{"train_examples": 39062, "noise_aug": 0.002, "time_shift_ms": 100, "hop_length": 320, "encoder_experts_per_token": 2, "encoder_pooling": "class_token", "text_encoder_norm_position": "pre", "text_encoder_qk_norm": false, "beta1": 0.85, "ema_decay": 0.99}
Rows from block 2 of the text encoder of a small contrastive audio-text model, named by matrix and row number. Rows with one number belong to one neuron. Each number is 128 + 24 x the weight over its row's rms, rounded and kept within 0 to 255. All counts start at 0. Numbers have three digits each.
After each neuron's rows are labels from the 100 texts, of 14848, where the neuron reaches its highest value: "fires on" is the input token at the peak. Only what is clearly more common there than usual is listed. The data: synthesized solo parts of chorales (CocoChorales).
# fc1: MLP up (text_encoder.blocks.2.mlp.fc1.weight, 1024x256), inputs 208-255
# fc2: MLP down (text_encoder.blocks.2.mlp.fc2.weight, 256x1024, transposed), outputs 208-255

fc1.92:126134160149112136154078091162163164136106113146112118137121100154089168096161128129138131135132122147158105133166120139139135121172159172161178
fc2.92:139113123091139108145111140153112102157138138109153136191109118125110135130122168123126089153162117084125119129141145154134138118152114153124163
fires on: "4"

fc1.46:089167166120139146155101150149162140160109151097107129147111089151107112121134150112112093134123135138070140135103130129151142123153117137125158
fc2.46:098131105131160135129099182156152127146135122106073130159128138124128128141130125121123093146068118117098140098122118114134087108133082069115144
fires on: "i"

fc1.155:159144162134125120108109122166171168078160131175112107109138102141102138126111120155134155099128159181122136123164106154100169118162150145138161
fc2.155:137083135158135116174096158075139134168099104140110170171147141096141125114169134130118133176163136135151191143143161120148117107135135164151148
fires on: "<end>"; "5"

fc1.98:157121115147083129131133116129144161092125132122128144137133153147122148150132102128192157110125147131125140138107088103157166117129117099181158
fc2.98:137080144166161104118124109107134134131149109153099119089129138128143088116162146153129098137096143132131167094148102087145100157121120125109097
fires on: "i"

fc1.717:105145138135112172134105131134156128106100096174138108123133115163135120115134147151185129138103105163140129163174129116112147133127130118154156
fc2.717:125098097091114105118138117123073101160113118115132161171156154145140082096164153108102125139136119124143152166137176109132105188118103127153135
fires on: "4"

fc1.700:200145140119123130139136152165158175126127117193131130131129089071112098126111130154122113112170136144111136082138117110144151111179139187117134
fc2.700:140125103118129149115088135120118111150096159139161127170144115131131148108108094131131151149142129127161133121103162127124140115149100149110116
fires on: "5"; "<end>"

fc1.424:148117129089086159087081126161094096140133165146149113115102141141145116136133121126143116074115119130162111107166121140135141145120128124140152
fc2.424:097118094164147116139158120095133144151101079082110140107120132142151160155158151087142130137133126124104111172079071127104146135111126094134120
fires on: "<end>"; "#"

fc1.218:111089125108106168105164101123162146158134101145097145138119149120123113150093148143170082146112092091133148153085115150127106157111106103090145
fc2.218:152109134134149128151135141098126136139128109150093136180156106106129127160125134114100117105131162159133163145140139146134118169166066156140140
fires on: " "; "4"

fc1.712:121175092095136114142108100192108124105132127083167094136123118136142170157096087139139134145110114154113074189099140172147130094136153124123113
fc2.712:129113153121146117121141141140139121134154143116117123155152147104122112106151178129138097137106157139162125077124120128138115099110122109107148
fires on: "4"

fc1.242:119149153157103130130125107154126109105111138086150166106144108097136147159117138126127139168076148176100133178129125101145123133130108140127099
fc2.242:143168165137144120157139176119130151149135142107132101131095138122137149125153119160092127094151099115163156071125106153144106102150090145109106
fires on: " "; "<end>"

fc1.502:164115137113154156149101127113141135116143167136091124132133095116123134111138138132116122129128164160114112066151119164133164140219156165172130
fc2.502:151063099119120139108103117104108134138109093156113132151135165133184113140146156113140130121107137153141177140184138127112106189097133150160128
fires on: "#"

fc1.61:152110151116115172125168096171175110152149144112090145119156129136124137113107131113118091151125111116058161140128127118128153166118130173112108
fc2.61:132132128112140139157104171147103106150125135100101138135124114120123189091150123142126141145113128190119143122178150134123142118157120119155156
fires on: " "; "<end>"; "c"; "e"

fc1.15:172127141155125128111156118154152114120160123123103155129120119116108133166111095131103153140120160159146079146134099158127157147158127140124140
fc2.15:163144143112128149116125148151181139118168158119068142134134090108132136161113153174135096107095125123113092107121113119170113151142149133098125
fires on: " "

fc1.31:105080154103136106120156140131165121093095177121161165087155156128090115114110106122147110111091109156143103132167090118144137117128160130179112
fc2.31:097150091151134093127105152154172092093091133121100133107084128143147130155146105146111154095104089133149157162098116154082110157160099128122143
fires on: "i"

fc1.404:136148154149159111150148125146174155134182097148111109151145097109117140107110126153123091131118111140118127145089104124185149130129132143110134
fc2.404:126147112127102142085128093154113128144092130126124120106126158163196089129130165130141138127062116110134136125120154143080110133117111118102114
fires on: "5"; "<end>"

fc1.611:106110116101078137116120079181126121119134149148147117091126172135126078124063093149127095125126120101117093166110124095150118129089140140105118
fc2.611:141151095157157131151133143130111115141104088130112127143124130097127140078146176123185151126129176104138132104167099139093138097112180146153163
fires on: " "; "b"; "c"

fc1.316:150112118116112104147118098151136122103129110113123108089149101114091109148117082139111141113110134163118116114097098120173161110168146134156155
fc2.316:074117129157127154118114115146162150112172143164125150064136147115089137118102128137106162138126115177089101153161147065163110094116103130095097
fires on: "5"; "<end>"

fc1.293:155144131123095159160128125192185174107117107182137128129159140123116149099088149140158163147151119133087086095148114127151142121139150172121140
fc2.293:153099130112153091127084109091107079145136097100133135160117155130129154107119175102110099120124133078115128122164097146128137147121113133130154
fires on: "<end>"

fc1.718:111133128141111104130108117110178161104117100127107152114122158119119145142130104100127131155094146179122122151134114090095128161138122122160114
fc2.718:096098114167155079120130123077118141158105081107124146146120138138134152099175136153104141109144126148177174167110157112101101137082094102142108
fires on: "<end>"; "4"; "3"

fc1.664:121142144099124131113113122165168109102127144123145099126138104139115147098144155122123168139087104155125059127140107145105130115143150106118155
fc2.664:081147155106119110099066121127108160113109126089133164150091111094142124102137106132140099133095131114121100107075113128164144147108150124151093
fires on: " "; "p"

fc1.253:167136121118072145122127158177111137145099184132144126155101113123152088185115152124147120111130119108127102107126103189134147158132138171155149
fc2.253:144124114109144105151156158106126131147138117097117137137167105099117190151158117102124130205120129170117146163171139115133135126133155127157150
fires on: "#"; "3"

fc1.409:125157128105109150136085119155110144100113125125093102121123139134124091162114133130102122080151125138153125098132129163153136145117149103161166
fc2.409:105111119159139152121149165088123169132098124105113142105108129135152134115112144101157096144089135146090123112140153109136115120113100070137111
fires on: "i"

fc1.312:142157134161126134202148189112163183155142165150115148157146094093093141133143164146122124135159124149127131131144126135168132099162126186117147
fc2.312:119101117066145123053113072109106054096121117116143108103109194168148115107129099103130130137091107136130124158155140116098137150101118109132094
fires on: " "

fc1.553:164158145133142127114134152163199132101121127166082125139136105106100149096162153138160153119099182160079142123140093087149128155154170110137133
fc2.553:149090101136156106126149108163141161158123111125100161095122106118089145123147128135121116147131141169099144107157101098099100146158146096133128
fires on: "5"; "<end>"

fc1.692:130129145090136128103102126160129102103136127169122109135121134135121148092072106182138160089111132116148028072127112154111145131150168110138152
fc2.692:120129128145153111135156130106114181137090137095159176163127122138133179162172145098084115154116118145136139151084138113120095132150078116148071
fires on: "#"

fc1.698:124127112115125126112127090198148114107115156119138115084117107145069127125076098145092147132166141158100071130115103136114148097136145106119135
fc2.698:125111150197137144148149187103150193141153113128126137145156082099149151101178154100150110133091141158135132099163153118133120130148153124150125
fires on: "#"; "4"

fc1.38:108141126135079174156133154130109143123123125122085140100165128136138109164156103113171147110101132149103120112098116116182115166153124120126131
fc2.38:106143121128120150130110133123129149129085117097095093107120131140170114123111128104134078120091124128103135071157134124145128154133082090118143
fires on: "i"

fc1.492:135142119107123134121106131154149108090123103155106096119130168131097121145108142149184138149130138127146052105143096145141162118122165117138144
fc2.492:144121114124153109126161170089095115167114099087111148155089121148165141131122140102156117129095102131088134166137151097128105147095121134129098
fires on: "#"

fc1.596:123136159101093142114096156115165155093156160145150136091113147095144094118089105117148123113110149102107114092109103149165152113159134136175131
fc2.596:101157094125092133100097131107125156113090152137099166141136140118124133155130119143106146172113143122095102094131109110148084157150125106163109
fires on: "i"

fc1.447:122126125125092187142152112151158150158146150196151147123151095148126087085098144149122095128102118104116126113162138104136106112153168167125165
fc2.447:128114110142104138146116128135139113155149131166152155109137121114160146126129148103166130138124146091134193125176180144156121152124115101099143
fires on: "4"; " "

fc1.716:147127117101118157125140132112146107158136121118098120123196101111131133143111110083116121145121143170132111146099118154121153140180133166136154
fc2.716:118118137107103154115103130142121127118150123122113135128130132135174133137120152127117112096129110114089127131153112117122134182103100071139132
fires on: "<end>"

fc1.435:136126130096139155151165118137174119102142131154128144103109166120151097124111127166169077132146116090083113147123107147156129141132132101076111
fc2.435:135118134127157098133109127122145119132112133119110149157126114131063126146093127150058136141155148129143167116166124143113102114132136123151153
fires on: "4"; "c"

fc1.225:140137140157107144120142119135157093122129159160147120124153124113115126089087165145165127149108148133080107105109155139119122125144144131131139
fc2.225:104119172147134104123092140105106132127098109172134143117141112152124145069148104147094151102174135139124185119162143139077109143110088143133191
fires on: "#"; "<end>"

fc1.675:128113130130104151143123112169125120118130129130137123151145080144099122142125145107106137131147111123109120117131098130170107134162101141152180
fc2.675:099122096141163103094139172091099120140148097088134163131120128123166119104120154107159156090138120133101113123127111142169115175103113121155117
fires on: "#"; "<end>"; "b"

fc1.284:132158145121139168112134134125172129054128115116093144112108128122138135144093118138127125147119155149119135146123118106114169150109166129119138
fc2.284:136108125103114128129099153122115132155126122120122141110114105161135127150148137090120132120160122131117117164164088132133160145095158112146186
fires on: "<end>"

fc1.630:155159143159153157160148162123168120096164124156099086081180130081139171100126106144103138151143123163137129128114111110165116125120136142116106
fc2.630:124164111158121113138112132136131165118127101103152124124156122109140139150157128115125123136099130144134139127128162128090093105126122119112088
fires on: "4"; "<end>"; "3"

fc1.485:178103107086136117102107099115116138095184152168094112113113146132111130165075095144120114121113097116161114119120112111105140116130133176135090
fc2.485:102096123159119128083114108123099127119058105104162160132111124120122115149123134143120143131100142127161155125126155107087095179095155121156160
fires on: "3"

fc1.180:108114153104135171144088133128120120056157117139093126129148096102151144107079089156070122153098131160143125142120139126121164154127162140153124
fc2.180:099162111170123142143142120154089135111106110101129132131111102090105117147098141132142131112106159175163147150113145122138087121110109085150160
fires on: "5"; "3"

fc1.407:159113169169150154147143139136167169126102172107120148153130125086111159152132180125132133145125159132103099117095113137157108143174104155130122
fc2.407:132154130115114101109156143150105120136130099124090069102133152174131130169109083098114120129134123137119168100149098124100099156110117115121112
fires on: "5"; "4"

fc1.182:112124162125125104087141114084142111103146145160143144116148149116122122134146114155123151133130119098099089141129150099136149147079139164127188
fc2.182:134095113124138110134162164100094114144114116111117174126114155132155121109162127121147156118127119126159141139195108118142155139112147124155144
fires on: "3"; "a"; "<end>"

fc1.732:135119146101174175086144161163108099140123150106153113121113102150098134105129181132128126104107162133123109098135125149114150154132135116137159
fc2.732:097133125134094096145093087138136121142143109170119142151127132117124081151139092119111128133191129126105151111121174139116113118105133114108141
fires on: "5"

fc1.560:132135130114117169122064110123181129108148181126124173124148131095104150138103113137106150133135106141103105097131132159143116118155149104101102
fc2.560:130120113172176082126142132110120146134129120147133111140147087118112126157127152100164123158131143151131158116089142148117091092171135178114096
fires on: "3"; "<end>"; "#"

fc1.659:155155121161119135169103132121128150104107141125116132142125140098111105149140141105168114090114143099145126129150084119124135128155161124152150
fc2.659:138115085144127143114161130128094134156093143112070128103117123141168102157120146086161088162056132143100152097150105134158125159139110114153107
fires on: "i"

fc1.618:164138098135123144144146165166155164134170110144098091135148117111110130117167133084140146167108117118121115091143089094147117133184180132152124
fc2.618:139168099140143080138176135060143108111097090167134136152094136136145090122128145166085139126149120112138179137112108126141128097148107152142126
fires on: "3"; "2"