config = dict(
    encoder_bias='all',
    encoder_width=192,
    text_encoder_width=256,
    text_encoder_layers=6,
    text_encoder_head_dim=64,
    text_encoder_inner_norm=False,
    eps=1e-08,
    max_steps=6800,
    final_lr_fraction=0.1,
    weight_decay=0.2,
)
Rows from expert 18 of block 3 of the audio encoder, named by matrix and row number. Rows with one number belong to one neuron. Each number is 500 + 50 x the weight over its row's rms, rounded and kept within 0 to 999. All counts start at 0. Numbers have three digits each. After the name is the row's rms in percent of the matrix's.
# gate: expert gate (encoder.blocks.3.mlp.gate, 32x192x192), inputs 96-191
# up: expert up (encoder.blocks.3.mlp.up, 32x192x192), inputs 96-191
# down: expert down (encoder.blocks.3.mlp.down, 32x192x192, transposed), outputs 96-191
gate.29 115:504536532494515489453551535449544502509472501517526521513492562521479531479512557497551500390453452500425493549544553537463535487495461490529526560514440532526556540470481462510468521472406571583415482515572622573559582442472450465511415521550458604531503539478493449443463522435395559524
gate.30 106:524494509556461427523457470449558397444515535469629492481498528508500425481488521483486445434523453497531498507335532442474452556536475503556468539493547461453549374598602399502463353530514485464541476558505564506421432555480533497487491459560527474471424521480431511524447461522466471549
gate.31 105:420460451501652511573485456491475421491503497503467523525498527542448491473550587538467556532515497527506516385495525537547497465445588379551419484463585592556512544507437576499378501480424497432444515451468488505378526498462435448527487505467545474596531538519575469452475430443432395506
gate.32 097:437439593465463547430539530490504539582438558527467562550478584528491554428441492506491503500508471580562494441466539539529526474534484558484551430424531396406460545515528636435502502568430463521617503413482423547529473437459443449588462513416509490443547471502519482506501542526548452520
gate.33 063:504437423419499428513488395547582444465521506464526577426423453572485479596472546455573421484581542389504531503423605483560488522547470492524520520526512499570558519495584396507420469552475537457474513542500560531508550601457475471467431598513534460556433500530496517490555466419459496542
gate.34 092:474491530494529532500483476559449510430504551452450369368525539508537415588436528558434540503485524478446532421567462568455483587425471457442551515503510529526490479479464478534436572553527532464539459539537524505461599488465559551426565508515473478473490481417485480498527479420488506479
gate.35 070:527500553532476584532477467536433501490563531494519541428433467467541467574341501491461460556435470543381503424448531517432521632470506487423405550494487461569569508597475489503491445533478453466416488531506467496537485557450516582442479484527575550468549472432523556492514501571497530433
gate.36 115:537470516597432476534472468507514552502533507477571472627502512479516551434464493539379514513553435496445491460436583517411555586506457529494557643389461526552433476488481457499521448519528435508434424564477571572465526545482444545514412492594454544447398513520491478498491468483407498564
gate.37 113:621492562456544528498562458536544462454500597540484524431469605507496493495425563567512501461528480587429521469517493442504579449484480573535490447505466415554505527607459578445488495432356498434497463466497496538515543499456533537559497447481507440478491513465566521525420466348497452491
gate.38 092:593559461528465545468477534554508423458431486500406564500467539501489501491461529520536462484489556570555367559464444496582476480463570519499498523521530458434596495593458420457528444477523409534565487474479442469563588486432530527556412459509548539570480525427469502434413515491566520513
gate.39 131:493438590489464550444538484481536450610500576471493540429484584431513466489379551558511527478472493453436476490563457584541529590505536493477471495515532465477494584483497550455486531482441518435473503434578537552600464395431405508538499531440502522544520508465550550464531493535419540378
gate.40 117:562476606567523508447504490441473517461438583548502459572502529514518514433505475424521461530535535532453444458502498456474503491452463622456454549512486430475503570545577483465446410436403382495550477500512504539540510551515453553569519439482570505442427499524506502594477469380478548502
gate.41 106:495477505517458480613569446504535474446552562501445616505468433521476521505592459424579542443514458507447511434434589462461534534564481401493466531524530413516447522423546456452474413493476515555429534519523517542543545548568507443469422556520548529513465542559499552527488506510368461547
gate.42 080:540476459555457535503539619471524438531539350552506547514513532516559511445424586481560539462489540448618497520484573456592554401487456493552540485589544508412572468549552517499481502524372496552480427505514609494439619462495459428515468466471544519560414523516451439499474581438498479529
gate.43 119:447576487549582467409463535421463496560493485456542495423503500557551486449455532512522435493512565434484424485498532585495455473467475495456471416492434500563596516504487501515523475494475556473403516395495469514530478515449510497551494596455486418599552408429560481436592497520514558480
gate.44 099:452484515573488465626552420519470432453531552497423468424436521490455485506460465476447474498496549502489495396539527626522397427460486479515540599566541531578584467510484578571458491554550493457513475573547467397509526512467529482473475422557498539540515437485473442509519499478522421526
gate.45 092:425463564399435553464564496508472509542512511432495550475469597500495550447447473510484553519508425582504465432499472546486502476542522530482571457498498465413489533555618651422425488465471428521662441459561497471554492394507397516528464506489526476543569538561549512596466493559501472490
gate.46 116:373466500515500476414548528525454509485534405452563515529469505572501431511473511471477479556540437502584508469501473513553561444510495468519490537599520537407378527489520503463545479494504500581529539565458516467401547500510452501520385433506514490512494539452488449580442503586524482479
gate.47 076:438527604519475492485485525458499517498463484584443433540580521447432548550489516420489549461560569522588424508525395531517389475464469542540439433471433459511616516497459553481436557468513499616623412500567515486442557526501494463595441481439509520460482490478477608477455515516495540421
gate.48 102:539511505566416460542522495541577528446533527523408497533457498514452473445553527468513475559470442502540526361476588476456541590480477508618450427445491460510422481510584483480582516521584497496548544483438468552486495557581574516500469516477498512515507538590488556477445498483434433521
gate.49 078:537500404536460521526563483486484510513559468468508528346446494483485396564534449493518438477477467445443503525451490515457484533533541453418410513492430499484529441541466405511486387584543491500512526603517528515510645628476570516470600434523544456496507479407554488469514543530430484492
up.29 123:393520536484480523536496520536491551479535489448530465456506440510526527493500468465408513536545489497629545430424475504498428502574472509521509444425544529415457500518516573463515447533641471429575470543397398423421437507517544525504517451433502392520496503543479554575544442501538466473
up.30 117:459571422490527530481483604497379575524531469562439452488479522493511534534567427512486528485378603583472428543540590530522474480503538463441520506500464581490508594422489490596501574473476514517518555485536522432606537408610467398536512582441518452489604480512508520537567474451539525434
up.31 098:432444481481503551556530472574453479479477493432598481524552491536513547439608567521531528584591537433461574470477497468478479444505472532532434478485550563542517508498486578510354554542505511457485483480452462463493459475523426546457561498413545485507513542566533517469435437385543381546
up.32 105:414494546478479516429496591470528545526516517520517515492520547473591530487420482559521492526500479483495514504540476540471516524498503525401561452424423388502467487493500601509492608545500536397514508508482480566528495467432531529524542476383481449416482490457502463514591502405523525481
up.33 061:447521482482495433561491417508531465522517492552526497463451452608411447499532443505554513409457487397453526422418607524494525526520506400561516566532537499550571547454557482532444529555504484460457548521419507495494541515503552467454468589566478583500544515479490549434452607448457438517
up.34 095:466522456567585530529505473557463551469548558436508479367523514495558473587469484540423532524425493470422520457471496476477503628537423482430495557442451527530494496463457460545370533584503497418546457597562509548494547543529605507462584486473488393498461516499433501552523444389464525428
up.35 063:518480563537473417481478516545398493478489504557451536592559546526511554427568470483462452448608421445543463451467463688512551493495519465501624542398477430499471527470575516525528540464484499490487544485549584437447478483508474490514470499553461514385449497506502524424546514528509519504
up.36 114:510471552524528470529486477511525531625479545466473517487462496485470521418410502525448452478595410528611444453486463539495519540491495507495599524453527503500485481501510535485552536520541469513435454474527535507393463468420467554478450457559372525549451506494533450488505478470517461602
up.37 113:516492452516569498498456498492504473512512555466554415386430504457520410561491442547532504540431616568447543599491526469455509514500462514502407564533469592529556487506421448511504406454544508458495509507473574503560592599519584526442497483495524457462531478496505502506548348496506452534
up.38 092:592514529560516544496424564452524481484497477360584472553445547459515504483469474530495419578476537517445499484386520492558517479459522582390425565522494500500525438549415410467510318422507463533566490450494517472522525501458567531508453410517493541591496569495482530510520493532498451557
up.39 125:418522568443404482495532510556493561556447571498464536469503517510466591488499445496429531492553425481536502374484548533429483457608430520539647492388475424456450503492566586491464553557511481474531458494404423506532443492507485484512488495455442496431515496594487540600463488392583521537
up.40 112:478513387441511500482506525549508415452545534536435471461566538588485568560494575527443517510549437488444561470572481535494547531559460493535583398472476527588467479454474541568475549484491583532526553526570506476435399438498562460438455536428486480555523481532510579487481470456488467434
up.41 109:482557554534473457443430531453463564546448534615500431552486586458549508422434539514450352482510542609508444542475402535533492445424501571469516442485551558392569403552497529567529419400527528559563427418578548455433491466464509463488531470434485444544496430527444496503503446562572483528
up.42 073:490540509446535464531437512536463604549518558511505451369562488475432540541509439520517468556489571525434435501539400523462425560575533484534362511455522525618445523441496430513479416457458549445465475610456464604529480545530494509417606468490572474428489464456510565522564459555531511456
up.43 117:506520486434486473521504533499460482395521504531545448537479510481535502568491413501440602562481460542492622510518548462481574489543540536519481502470480412457439459472513517544489550556571476510586482592479475504463481489621549473460519436529549525381494545476462479508426469421533489439
up.44 097:481473513542501479606566503474495470473506523469458470435488495503393463478523495507500463519478488546539420418508511504559343480431485545456469588541488551503612452601549537469370493563504480487598465627583481423591501518520537486461505503559464500494496495536421520462506532516554463485
up.45 104:408459497419419542460501514541426456551513497501445548458600591487510526550393419576506541536556465488476507488539544564423490522487509486497525459442479431572424456533535602550455615520524524484546540608523497512609481490464420510527514492433442474450531518468470519499553474489439623455
up.46 116:561576514538517464596469533475509561429489586585502475498498551490460597487549460456523527442482593515417523536439603421441465508481491535584476521427476519561589497529528462518442437457510441486446446533459450533617440569510567431472531533464523451479483454543439497462516509365471487504
up.47 064:544470494464507527497566465504577506507394532605427550546516532457388549610497601519532565510512561485542505543502504511524488442475477446574505490483524477486555486563479523500380559525403560532580491542462418490532514463467464429550486531488527556571567525411540610426474607456462498513
up.48 104:494583432505448501455496594403533485454491451549545433428559489439537489544531455473545416511497534505473500542442411534470464429401581466486522467524551488387511409621460429558556488428516488482501410512510558451507613539470563475534534468513575509455488488500472513500456557469542487499
up.49 071:520455426490551507406489436493554526469480462488493490379487515455526444516500519488470468446502498501530599464500503444416540505537481514445479560495492600463469488440527575479542550511494569434457469463522506547470461488560554504508572566472486522475578436510507450485507455525583490488
down.29 124:455566546456604467427540548485468573529506437580507432478533555473492527450562499491479507507455515513514483507605565551423572455473549469505594475529418577570528488504459557514525548479537556497473463540595501494502455499530513460438426463441402477491471506480507480402531479492524526520
down.30 101:497462556460490507582560483446563529489507441390499588535481486524536538533514493537505526547464480493493565505504561494519510475465556481520527488399462580527560475444541449429473423543422504506482552515468559429455567523416448539571587458556515488448493528334538440557548510467426497602
down.31 108:468508507447479497485588535535564552537474520504410529460491432430566467490523490452564448447459481515527596483454497455478605433547504543472410533539496522457361510482562455541532518474526464485496534534434459549543370511575568561520513567511444473483537530547506507554555570624546460512
down.32 102:538535470415438450495556468524463422486584465519445445474468411497463603425484491492514494456468417572529553469422384539520500452522524539537436456465600515484513379571510560492527498453561450510548477494501554491463406543508549591390534468481477453511551540519427527550458480442498448550
down.33 060:508488483520488517417607468526476475502474521470497462464499518454508563500537430481477550481496451494482436468457512430410475572606456474373424562514502435383516458435477541509485448461584437529484458471485481550475496450589526521505517499566520491567516539472511490480495516470494466498
down.34 089:478536486506565527444609516544463567482503442483554527499522435441552486566471450598474567537527473425520476467580532533477521477558517581381501498512499475539498548409506506404436575465495516463489560501550539478405552519490591554529494486542442526389485481509556465492625468652519495483
down.35 063:501539490481459471550420489483496430505494523426499505476489546431514509510439479485525451464488418416459608589509433446508566588463528504542499516534518554475462457593476502536506470558429551574479473480461471502500398462540579492415506483525490515610519464442421498554546493407408483554
down.36 120:529487452531532530462484513490434444498461496554561474541466592551411354510510536519392469499488496560490470610525475535428382484541452497466562526484442483570486558585426501538549452456544501528512585533539486519515452505468446429492412506467575564503472517617524536445453426506497553386
down.37 115:578498505618489429502470461524446523517587610551549568515556545500474442515548416480381501520463572457517466510476579459471472606481498413453552550535505472479468528532507479539476458448502442459465530554469529507546615574505523478511485559565631533470474516504400566500477443504512410461
down.38 094:544512545502494401485515493395499537468488451550507472447499521429554512551544503496422425453462598419537589563504538507464519435428488514563476436548468482454469473518496465567555514487586547457494477493446441535523490595428483486519448508495449537536513574502456487482522520492519497652
down.39 122:529554485370437437496582442540445511524481446491431513466464392427498606413468503468614489531503448586535578475464447477575614463502572540533473407462577604441550423480481561485544531473537522562566474489549504434486488528495578573381528400527407405475522556447407567554494498411478439564
down.40 118:440456492440538606510498531474552509560393459472499554516442465516532540434439584479555527483538480490503424436523475422552577537470510517466477416464593492540524490428542600524509540540529477566504540494510385534519452399512420451426509451492478513527535514472562401488471455515438449513
down.41 101:550422506557484543460482464513446530541496497563452480572512599490450474491508495538475459599489498559455470546576522488504503450511455490502562522482439577502546513564467574466478538521447537552533532512532523515513525481399529438498434495509458515437547444562413446456452422490437479521
down.42 077:486618589500517532505552601493433544444596419517556474546557522474564401491534548426470590534513514506515472432561560501524427476421496459516544412476435462506619440473588453464464546505506539577509518485528569563485463523524437449546495417430514496510441485461507466484581474478478551462
down.43 127:510629511522470408557450457465526610514511498471564437532475528441533501419522464546545506545427489472508537541631506420523530476492494537541482382413388492447582427477471514546536471449565481559489599476526444495501457545597555571425504471510477515474524532495424470491559462386486463569
down.44 100:504503463432545586521532493521554539487508491466533491565515446472584464540546447594551524510517482483535527465539553473522502482541484549457453410518532509512447562529516524450493635431419490458493486461461481446453565445484533551582527511488416554385515473439485524555540501576563505528
down.45 094:461470469455427496456473484517469479498551480488405518503406429507492522492478488463541507527467454555569558457411481476578569493569507529515412457466610556457527499551452608507495597455544461476554491484521550398476454512471558566453577407514474467534527530465383514537503569451488429598
down.46 112:549573476576506452538458547485481501493523444521543475485627559446533455436537501507466553492460612459510447507517586503503495613463533454619579543541458571530474518483526383526520497535400515439429507495528566455562500515544548464506470506615459468488426480520412507540527477460462481412
down.47 072:395568464493569527458477557500460525506562526548515441576467500512549436493546517527502515562441475582481516526477523451508483517498464511500531497422440528528545480481559581471530510479399604555452520507520570538535518488540509416486431499516521387458487411432513542592523525437486554485
down.48 106:445498490419466596487463434500459639534514427535537552575537481461487510472425549552525447620593487459451546573512443486548615585501513506506587434473467549491556541412452581521539554442551539541509505451485446464488550531407622546411425480473439471516498500501435471503431412486495500574
down.49 079:505436477482465520512517540456470592566438507580496607562418553589415469562478466565525521473545501478472496580489469512450449485515491514487518494497509480529550536446520503446366480469457557582549553527478601418489514449425544547571511471516544520506570491510512419481545450519486531457